python train.py --model="model that answers yes/no questions on an image's attributes" --questions_per_image=4 --encoder_norm="none_scaled_ws" --encoder_channel_attention="se" --encoder_kernel_size=3 --fusion_encoder_bias="all" --fusion_encoder_parallel_block=false --fusion_encoder_positions="sincos" --lr=0.015 --adamw_lr_other_params=0.0019 --batch_size=64 --epochs=3.3 --lr_schedule="wsd" --final_lr_fraction=0
Rows from block 8 of the fusion encoder of a small model that answers yes/no questions on an image's attributes, named by matrix and row number. Rows with one number belong to one neuron. Each number is 500 + 25 x the weight over its row's rms, rounded and kept within 0 to 999. All counts start at 0. Numbers have three digits each.
After each neuron's rows are labels from the 100 texts, of 14976, where the neuron reaches its highest value: "fires on" is the input token at the peak. Only what is clearly more common there than usual is listed. The data: aerial photos of the United States (SatlasPretrain).
# fc1: MLP up (fusion_encoder.blocks.8.mlp.fc1.weight, 768x192), inputs 64-127
# fc2: MLP down (fusion_encoder.blocks.8.mlp.fc2.weight, 192x768, transposed), outputs 64-127

fc1.90:500506490497460487469492459499480463501477546492494470523501507477532539487562504467490479508501480468524534451491508520482489488509489494522537476515548550539464513474504538513467488504489485
fc2.90:479484483513526559503521479532551565495504534520521507497498503453509511544469539489507520455521481501496532492500464500446505512484522478515498539477498477515486519493493514500500531545463467
fires on: "parking lot"

fc1.593:529514510514507487488503473445487464493498534475504547512555506533491514494488522522519480492513460512558507430507495467468508515499517466457493480513524489515516503487528478531484454514510492
fc2.593:509526505505489519500502512507559481483512510528512485529450470496468506487493479498461497504501453476475527462509497501485495473476467535516526503476481480525508493500520510524496546535516532
fires on: "crop field"

fc1.245:506483482527521517500487508492487516486498484502473525518490482473531493504541483477504536510505530481477514354486374524470511491497494502538472504497486499474492537491510502494483491495533485
fc2.245:483539456482486554508493520498491499521515523500491489484505494508490495495487505500468545459499511487529499369424457514463482453500475488481505515485489526490521461455483533491508498518527485
fires on: "building"

fc1.720:517484509510506502523464548511513526468502556487467527510489494525501481479523491498460531496518471517534461445472466568456486500511497506521498488511498488480500547513517505494469506505485488
fc2.720:457491425484477517505487485502479508499478576455521528485490488472528496525522512494505503506488491489494472465504463521511543488529465505495518471450510473507494490516485500515510510509473507
fires on: "parking lot"

fc1.428:488504452499509531544471527499478473492531531474506521513480480505496556512514451502484508500497494526537503549527558505525491485468493529516530500520497535517528500486508536493511532504470475
fc2.428:498449556526485422458521476510503536538470451531517480500489510531513479502484516489550478472506497524499506462512466513507512481492492523542493492494480469520490506512473481465492544516489473
fires on: "road"

fc1.374:517476473485515514509480510487491509496485473474477485545506506502495503537494501513467530519519468463491503467492405521485494501468499503529470489541514492511496572473517472507475531498525452
fc2.374:452511497515561472516503512522469490515470539478494505494484504487492470506503471505471492538523488494481499495518454500488462480503453479489520522480498489476510492465501520462475491459519499
fires on: "building"

fc1.260:560524588506484511486532519501477532566509529489513509526502479477568490487481504507463485488501505477506507478535509483435449558488502511422463468533537505494504467478516510503494513537507495
fc2.260:487518489523506552544472525496459457465495501537521482490486492506483484555559524512489520485495486509502538469496500549473477433475507488508493500460471521511499506555515490499456508482527492
fires on: "crop field"

fc1.344:490462504504524498513472486526517480478495470475496519544496480516500550499484495507487499467521527457501505456496446535527519481504481589537473501495484506477473503520505505509496518490534475
fc2.344:461542522479517535512520550497522551455483505497482489469481483497465488497502522488527466562477492499508477439519452485507478498492527483536504516530492497491510494485469475504463498450515444
fires on: "building"

fc1.283:498522457514496497491503506556491476508459482498522504506473516534535479511535528501498508455483529445544496423536410507500473495503504522547499530476511481535497514480518494522466498488513506
fc2.283:492497528490511552550520485519483504489484541474508494472505498457502496483492466525470505535546491518472493484500497516498485524503466443442511436499475530532473478504477547485524523510525474
fires on: "building"

fc1.472:500496458496487534519522487512473529475509493522477511485516496492535540486485504504490514485467465504494494450433417484450499507467510535519468553512516532499487525494502494501522465466487516
fc2.472:557499548500463473487500483493514491493527471510491492507475502523459496499509510457538484464483473509472540511447466491496564513487502514511477491491508501502480512554528455497492488546504531
fires on: "building"

fc1.212:503473505502532494498441525503539499514474479500524541464501529491509501493551513520493479504527491485509529439547550488505493516472494477473469507468498461518474525477510496515491501499484497
fc2.212:484519498521501510527484494501508508464513532459470512484495481464502479485487495484507528496468494511539488599472478498509513460536530525505492508492482528464542515501479481453451475504503487
fires on: "building"

fc1.80:508522477469520521501494499467481535479494483540511538521487507497497448534462541496514489496522512511487482469460502521551522535444489506517470462481414508491468557542493506536489512507489489
fc2.80:530520469541515504516476539517498521494488489429477501557513514483502563479504475495518550501496487502515478506500515477461451497531503506485500500484563477489506500493548475497506480498547483
fires on: "building"

fc1.181:493485561497510466472499490527503481477480517505530527489479457516488500486502500477480495504535534501543500459591535468504482475480547511473483523544498494492522498464534501529481469491480506
fc2.181:479511523484479546527485506482485469504516526507487500492496499469491513506523471492488535487495531506516480553561548521522477482502478487524514494480505525478505508443499516485445526511534488
fires on: "road"

fc1.646:500519496491486483508507529507507507518523511455526499482477516503510450488488495495571494463491441489536512482470509509520497490477521509445506459493510518487484530516516535523458450513478445
fc2.646:497485527491495502481507480507496516497506554486521514492537486496552488484539497487500471503504518514469490459476484470500497553498455540484486487461536474482505473522509469535497509487506572
fires on: "crop field"

fc1.77:496478515512489517516470483523507508466485486477491531554532496523504478500528467511542496507473502553508530449493491500484470503480484507456562497488477490494462508511492533494475515462506536
fc2.77:470503509495515493519482510461511526492552520460513518461501537482496475527467491490478523468508477462469474421493478480559512504534510501507500511481495481514485506530526456508517464499496528
fires on: "crop field"; "railway"

fc1.288:489469504478498506508494502518486516500493490509485522530480537502518496506485529488500500507523487485502504352459406520477525465507484516496466481516471469533502530511512516521456508498513511
fc2.288:478539483517498518512489515516530501523500504492490509511528528484509515526522491501527495523478462448464492440449493494521489457475489470469525531502556479503550500468473519490474471504518460
fires on: "building"

fc1.56:484459488475480456507486544526491510531490482493489525486488513464485502495501476492467544531549521485503505444483421503510524494521490532513456466488507481542525510517537512525517536492511486
fc2.56:463537485525540494509503531492470506494468496511492497470496534517528467507511487493487517475508497481517505441464488506504490519501499492531500499541519564499466488449489505524490509530500451
fires on: "building"

fc1.448:538471510487485495509457517507510513554509497487544502471502485484477501457510506491511533523499532502557529507480494461513523470529484493488478519473503467460554459557522483488512525487483533
fc2.448:524473543522490475521511518453509515500459545455461488494495525538524495539531490547534513512479538511511491535515503515499452490469486538524489530454501478512436522495505506533473474519483495
fires on: "building"

fc1.364:504489523510515533498507499508494501500473477512487513501484510508482517488498498472504532501485563521557517538567655462534514487495500512515497504493496458505505495481505494503511505498503468
fc2.364:464513549507528488478510506494522528503499519498500492480516486488501475533495495532532479523498540528554508563571555477522498477518501517536502484503477479493515482489493505516503533486494515
fires on: "road"

fc1.684:479500468490477521503505482501531525500484457504518560531507509451523495542501488510493503546567501546526487414521495507496490504449520497469430526492508516460482495486511476492511491517469470
fc2.684:506492434523496490486473548518491481455500489542546516523506512496497462488477523428452533523497495489472467543439485503461513503505481497461532477493451499509496481488500516479458490497526528
fires on: "parking lot"

fc1.538:490522516487497518481514488519492496453521462464530512482498486530546520525487488482513495563514511443471512527503540466503474493511496491526441515491509485486489545524521520486476492498490456
fc2.538:502510513484511532518517517536484494536480494489477528503499548491499497477526480503509511503498538534530505527551528502479503541498500494516544504523493490482497482490517513459458485496508515
fires on: "road"

fc1.667:488491488500452504523499517530500562500499486534519521501481472481546488498476488496515511499480530466509481444502436512448470501483481529448492516500498512494469504506495510470495495485522494
fc2.667:520477484499503456473558474474525460510505473495476519505485491507531471496496488500473431523490525476472513546479481493505497541508532461464504528523504483537517522527531507518513491517499521
fires on: "building"

fc1.186:514504488521526522525489501532479501486476473519478569535464518468509537508499494466497531513507494495499505404480433525468497469519474511458457482514515468486502507513498503511474512471511515
fc2.186:470537412517526511512490521500503504521507552514477509464501498500496525522499513514492524516487476462498517448490435479465520501523474488471507479469507574491454483501517531481482486482490520
fires on: "building"

fc1.331:523509503503511510517500477482505506516519536496493508495507483483516478506549490486510538467525500508535555490539444489513533499505503521490479521492499491483498491518501462487482480548490516
fc2.331:473549502527490497535483518525476493494473518478519517489515518545511497492508466525439536545476496486469457488492549509530436460517501474459521520547536492475530495525539539452491495496555471
fires on: "building"

fc1.391:517484521509480525481503512507491503488507491477502516493490495511466508482511516466501492512477561508512519539508653468522488491496484499528491502511494459529506524496509516497498517509528513
fc2.391:484517529468490500489457505535512473500499514497479520489499525474495490507506489494532503477505502556542481687576474508492501489536476512472512483481515508483495501501486525494504494512480450
fires on: "road"

fc1.261:505516541509513522462491523502507512511502486516472524509495488502508518498478530480499505491497460481491493513426378496494527489475522480494509481502493511477494543503502511514506511473477500
fc2.261:538496472494471466516543488477503452502502498492501515515534477505469478500491488493455484503505504456522525487525459481560529517507540537468503502520503461528498534535492466536497530521482490
fires on: "building"; "railway"

fc1.15:532482464524494471554501494538490470498534488487531495478494529478488528514526488525459452535525532495504537451515490504520480493486513454545490483487509536503534488483551511509474500462513466
fc2.15:452505500545498503488503516468492550489493479529515506547489490497500484490487493492516538488513507479503482462460477493471471518520492534505491534513493481499470532498464433506526541527472521
fires on: "parking lot"

fc1.164:501487484541473488482487499488491528535500508530504517499495542517507497502494484530503516458525503441467490469475384506481492472496510505509507519516543484518487519506468472469469511504503475
fc2.164:510504506462516455489519455486505487498487529523507482522526459537528520503544507524507489476487491512519534504474467531491560508451494477505489515519483485533482535500514510485537510490480511
fires on: "building"

fc1.95:500477466513533502508551511503520490514466480489485533499510506515492522504492491472509532497510529489523520478479364495431508468494467463493500483520493470497510522492508495497476512509515504
fc2.95:506510435491475502513436520484500507441518504500484483522495489503513496499529494535468532483501451495494468387471425506501494451533511519539491508493469524495495507466506507483471487510542496
fires on: "building"

fc1.199:493463550504474495497499522524523455483469492491522486508498529520498518501531527495492507505479536596491537571528550473517532486501482506518493480522526483544484471473516485501494493497510484
fc2.199:569450500507510514480498474505540533492530485476509471506507515493492512514504501495526472500502520492461526508511506495494516482517538533534466492509494483529489487515485510474474519488479529
fires on: "road"

fc1.259:526518455550495514525458506479528489495480452496503527510467516458518504517498482513512479538518502494559541460563445517512524490484520545490478494519494477488490511459474483481484467497523470
fc2.259:470492512483516516537489499537502520511498534511463478533466527495453492514517512479503509472505524496458509455472491510460456494492472499455508482477516514512460504494504513486504516506507514
fires on: "parking lot"

fc1.400:471473500522503509524503505501473462513499508484558481504533471519515492480502506501487509483504532519489440458516483502475463467529515513517485500530474534464534534486482519497464514511497509
fc2.400:519505504490522503487505461500587518471559529463490487495467492500488504511489496484547543509483546558492466472461485459480493484490483504483464514494524493482507446491546469485522496516537496
fires on: "parking lot"

fc1.246:485520495506491507508500507509502509514472478520478519492515491499485487501471494514500495489509480549559493498496468464449496543493481487490501484504490529551449510496537497484502538491512486
fc2.246:506517474480497507472467489510495549493534518495467495503474479512453502514481466492494543520518482493515546527465542518502570490521513501491501496491495504476479477503517459464504526500550519
fires on: "crop field"

fc1.387:517495479506501508494483497464485448509485484510534504488501502507484498482512518502476522516533566520512491576584594493509498495496484527507487489509503471499504555500483494502472528525518493
fc2.387:459526503496491549504499534524495518499489570510482505484497508495481504489510504464507509480504553486505499653533517523484449479503522488515520496479483478504507495512506528482507500517479463
fires on: "road"

fc1.140:498479524543475521491479520516512501521486515511502528539516472497510512507506476481507544463442482512503502492512475528479500470490514500401479480524483525492473554487498502528501499543496515
fc2.140:514514456471510511510517495514526498487486469488493475462486516466552487524542503515497509482503531425509488481452518497509494497467503485541510513501469485474468506527492509506493458487486484
fires on: "crop field"

fc1.700:534569536492516486487453497471509433483503514472525513493520504501520528505495481511477503490512497571469474508502508516548472529508504511459493538479494508487486492492495504498506489467505491
fc2.700:510525520517476469465472502531489524485519537450474537512465538487529470499480528462533512518467491448440518513523527508507522505506487478481486521494505461493483479489514518497492483461484482
fires on: "road"

fc1.739:517487510492497481487468501481507488490493487479485490522471469457530482480509491513516505509504523434484500391494360551504495470508492487457491509482517491496504552511514495499495507526499503
fc2.739:568487447491519519492505479492493487506545494503503506532534523466483490505528526528500516429487458494526504484442507507495470488488477527524497509483520487495494476502507539442521485487554540
fires on: "building"

fc1.713:526520491466526486487476506490516489463511494494481513505493506468540505494504481540499519514515514502524485407549456479422510538492501545506467466519534474486474553511560539499518508513474464
fc2.713:472482506512535518537511549504493534524487467497500529502505545469465463489502487506443527508524473445456506502503512539538487454525496489463530518482481506468500477469474499474486487505533510
fires on: "parking lot"

fc1.677:514464483468515487470491500540466541517509502520530478523477483513482497504525462482469518517522480467488493430460429503468520484499515524486489519478512486490527526487472466526483520502477514
fc2.677:523474500498486496498502558490554482453481461503488513519531490498512517465494469490525491492496452469520467441483457502507474522494468500494525496528519510513485520528519532487474477548462525
fires on: "crop field"; "railway"

fc1.83:516492494552512480473484546464499500513508514497517495531503499508441536486492490503502479546499563542480506528556581443493458487493480514489520505517497478506513460480526508465508475481516522
fc2.83:484502568502484498441503481538484538483486494493515476502463522513527508500500563503493464476530525509484512479528538483487535494494481474495517524507505501504490498546475480521509485490430479
fires on: "road"

fc1.235:484521545512496525506503541497484509486520490534524539464473529503476485529537485473518521501500544460483508447492518500477458479524488499454516458536481475473512511536515493504451502501483479
fc2.235:485491509473545515516471533508485494526469539454505503547523490462527548489501506525521500528496496534506509496452468531513535525526473483526477480480482506539505487455557535487507501495480485
fires on: "building"

fc1.566:521497486547492495500457502536521517475453515491516529503468513474535523500526471500502491493499501470470458436519483507446539467523472517522512468448489530488480482492462520503506523490479458
fc2.566:473468542482498529501510459475535493492489506535516488500498470475485498500476518514466507465489491514497538436458475538479501471473487513491481502526434551501489492480477451566495491494553511
fires on: "crop field"; "railway"

fc1.654:508500553498493484489503506507494513551488464470469520542470472483538476513493514469511490517513510517547498433473473468543487481539542446493524482505466516499510519492505514471476499505456503
fc2.654:518484476503497538520452538515525511473527518550519482541460505482491503497509507521471527508482474480503514479477493545493470511525434486459484426466534496498480457484526495497530503533503514
fires on: "crop field"; "railway"

fc1.461:492491473483490489510505525525489457476510458448539481510506474487503511489464501507538556478490506493481480507508454521570490492515473493517495523484477458468488532512525499496493500545530499
fc2.461:477546490503516556480498543463521516481494469473502532445519495513537528506478491440489496516474512488538482495524497491442447505519488568517517524477503494476454467498522495519494526471483476
fires on: "building"

fc1.520:505498460481527473520513513476498485498477519477562504472467499495483505492517533512502503538500527488487525473475437493507480529519481459498508500501489491510486495529530559505501545547562503
fc2.520:539526488504466507498509546470505530476509505501480492517506524445508519546497446460491517484448471542499487444510510477493484543515533563503452493468509548522533480505500499497533459492466502
fires on: "building"

fc1.76:502469513515515476489508526555533511505508502515517497477493518508486504553520500477516523494520464496489488460448484516508479481538478456560489459511499506509467494489489483559479491504498469
fc2.76:480509482485526515502505503510498511532503502488478490530517458453560480483512494504513455499491487465552448482483449478541508494490458557487505497503518485480473514494468484505530495501498533
fires on: "crop field"

fc1.394:499489470491518489508465524444473519495539485467504458510487528498513492503522484487457528488507498438499521493584531483505492465553507524518473503495489468478528576465516495503468510507487521
fc2.394:470479532498482530506485542484488479546500523498539505491522501482528487495491502537508529515482503476466510475521581520514462464489476507535488497477508477454486485460517518482485492504548470
fires on: "road"

fc1.419:498533506470482509499541514491505486509468477530531489505527463495485506475510471511460510465535512494500468519514460460530477481460507469516451464513534462515479488481525485483477504479507464
fc2.419:486514489514534555545470503522487483547498492417518495490486547483511529507529533503546501545471499526484476472503515478487503526477482490531514493451511462501510504513487528518487490511481498
fires on: "crop field"; "railway"

fc1.590:475491514558545511478500501489462477478511509486475431506474508481535523468546478472477468504497460487538545535519492478555465502526467510501527520490494481532508533516510498512493523519472471
fc2.590:483523497500532532467499472497487494547493541513455519530531474557493515477491502474486557496487519539526556501487557487509486486478446459523452519522495533474544479451476499510478513489545470
fires on: "building"; "road"

fc1.583:456489561525475480501491472528500454542495518536468527516507504498501509524487495512450478480548510559520467512532527489480494496517483568501502507526495516475522506457492474498475533526489469
fc2.583:523525443521509506520477513497497483455525496521517527478509507528514501521502493482525486527492531445529514489473506520479549517511531479534500505490503483503506537518521518532491481487511457
fires on: "road"

fc1.165:497522515524464505516484500469462509494492489472502512466483505484450503499494478487505536517493507490445542486554511503454532491479482518440545495484533520485479478531502525543538474534475517
fc2.165:488486478500487506505535504560488498533465518532509494527523488522508484511493518513482507486500481519506504516457562518541482516534512487543472490498483516501510474483513460485463469522511531
fires on: "building"

fc1.10:514491482482512536484499531503542504500488511489480551529486498494507505483522497462479531513522490470531524439503418528496484485471479564530467470480490488483482501485498488488499504492493446
fc2.10:464495523463543474557470515515481484539516489462519517484519530465539511539497481514519516486500474509454528461455478488498484469547492468499493474525510489447463484467483536508466494501551488
fires on: "building"

fc1.569:532485468504521479481505482556498465482490482488508516513554513496489423511506465467463504508527504498490524553514479477539503486543528487469500484485464485511507527556507524501466552535504552
fc2.569:501579515524496511508479507445537452491509545449523488504492498521498535485519483515519507524464530485478510508528527471523474466477491526511480500505497499500535486488506514529523479514502466
fires on: "road"

fc1.625:494510503491536553497508497508543535530487537485520525479497480475517486498489514460489509469496523491543529412526438501446497512476517499532498504564505474520469504493501478526489498528460495
fc2.625:492492489496475467537477493525498499508519504491464518543484503483528467505532495508489511505518462501471473455449550522509475439523509497478465479483473468505511454515507522486488470480525456
fires on: "building"

fc1.752:511478455566500528516505530520513477522504485539492518515509556446525536509475525467508473483506503450524510482458404490518530495530497463445498463560546562473518522488507483516488477508510515
fc2.752:491512490459496538481509488453513529515505479486529503516494452519488460526550511502501495528517487511478495441525527445546489486493533518504480540469492485509467522555522534509473507478493511
fires on: "building"

fc1.46:494515503484492484492517534500497510542431477469490516478524469479490509479521504494500515522491505476511476455496433508482452483479524447526510492504516506486482495461495518508477496517471545
fc2.46:504524517505500472550513512503485479452543502518492507553465473513504524510478519491519528485533440523503483470488481521504524558516481557473483504479517517497496533510519443500475517514510496
fires on: "crop field"; "railway"

fc1.656:499497506513516508527487509541468563484499438529507492516493534530504492535500490514487522494514479468464504444474467540510500447510489505504525509502490480524487505462511526505496494494498484
fc2.656:520480500466495460492519489484498491540513511484508547498504497487461496496478502502546482493486477485505511450502503535525537569509503518502480465510489511525495468498467490462485520506460515
fires on: "building"

fc1.287:503510498524501531503444490493502473503492507497481500524483518484468505495507497472463498485523554479509515545601608470544516522510511515493479493512504482503532533486511498502463527498502519
fc2.287:458538559514490503513482481510505481501499522492517498496534505484506494501501481514552540486504517511482518613550598516458465459517479476506504505475500490470513508519505542483524483516510428
fires on: "road"

fc1.216:486487493509499517497462518504540501518455520503493556518481508491531535521523526537511503508527520446484493421523459511503519446543501522528455514474486529481451542556495479500449482479452457
fc2.216:461532512482496521540526541480476477501538508496512525526507486455495481472456475483527502539470490505516471494444473492506455498486462509465515476494512492495490500472485537533496498510553468
fires on: "building"

fc1.479:498497511523513525481483500516522513484494462456516502531475501465482523520488489531463506479515484509494517459478396457473500482481496586517548513493473437460499520521505484518506488505478461
fc2.479:514502490507471491514455525487498506461513506472488467489482504509504513493530505446475501512482507502491512424498476523545495508527507485465495482509532483502497502501488478473487476456507524
fires on: "building"

fc1.735:479506506513498538519481519514505506511484494524475511507499487490521500505491498456483512486495420452472504429441348534482496498516487498463488492514493530497467500483512500519492522480496460
fc2.735:443488484545476503508524517503502509463488515521491500470491508514513497504501483503464514461513499509507500374486422490501516471535555506493481514505556514490514551505483499503492528504503505
fires on: "crop field"

fc1.433:460482503489548537463481504477486516471494462519513515527484498532513509503477484439494493437496516504533495473514465496491503511539465458467488543490512557495471490526500473540558514474453519
fc2.433:551497577462488496547491466505479473506518522478513549466499470467485504511489502503488488514529441491514486466487485482510527482530562543500483486513474483500479509515533508510494504510501503
fires on: "building"

fc1.281:521540458517522500520483493504506468483479521515480523495508494514463490498511466504495531498539509549502526518505472465469564508474469527457487531488517453535492507511508489568488553512509442
fc2.281:487498488474514521495454526498511514492495559446506516483509505466528470491489519479448544479476498469482485546459534537499490514493483462509486532512528512512472506479486503470526475485505503
fires on: "road"

fc1.31:496491518462493530481444410513517479550510467510530517519548523479478540485511520503494515514456550520482524536507514524554502496514503516463504522440451510536484527519474500470516528495486498
fc2.31:506550483491512497490485523511491507463492531510490471488472477513471529510473502472462528495490542503535487503565531537486512501481489521503500478496486500529501468459496448509491522474486567
fires on: "road"

fc1.439:485464516499453490479494510527547484493501485523518489537475499538489508527532505480518512514486506473479476462488550490492507505482464502516439516509526484491501524494529517466505499485483470
fc2.439:510483528478594532520479537498489497524485512491495511479544493430527556491502497513521498533495487482491493537515494474484497528508496487481536476512463510502466474482461505504448472494525510
fires on: "road"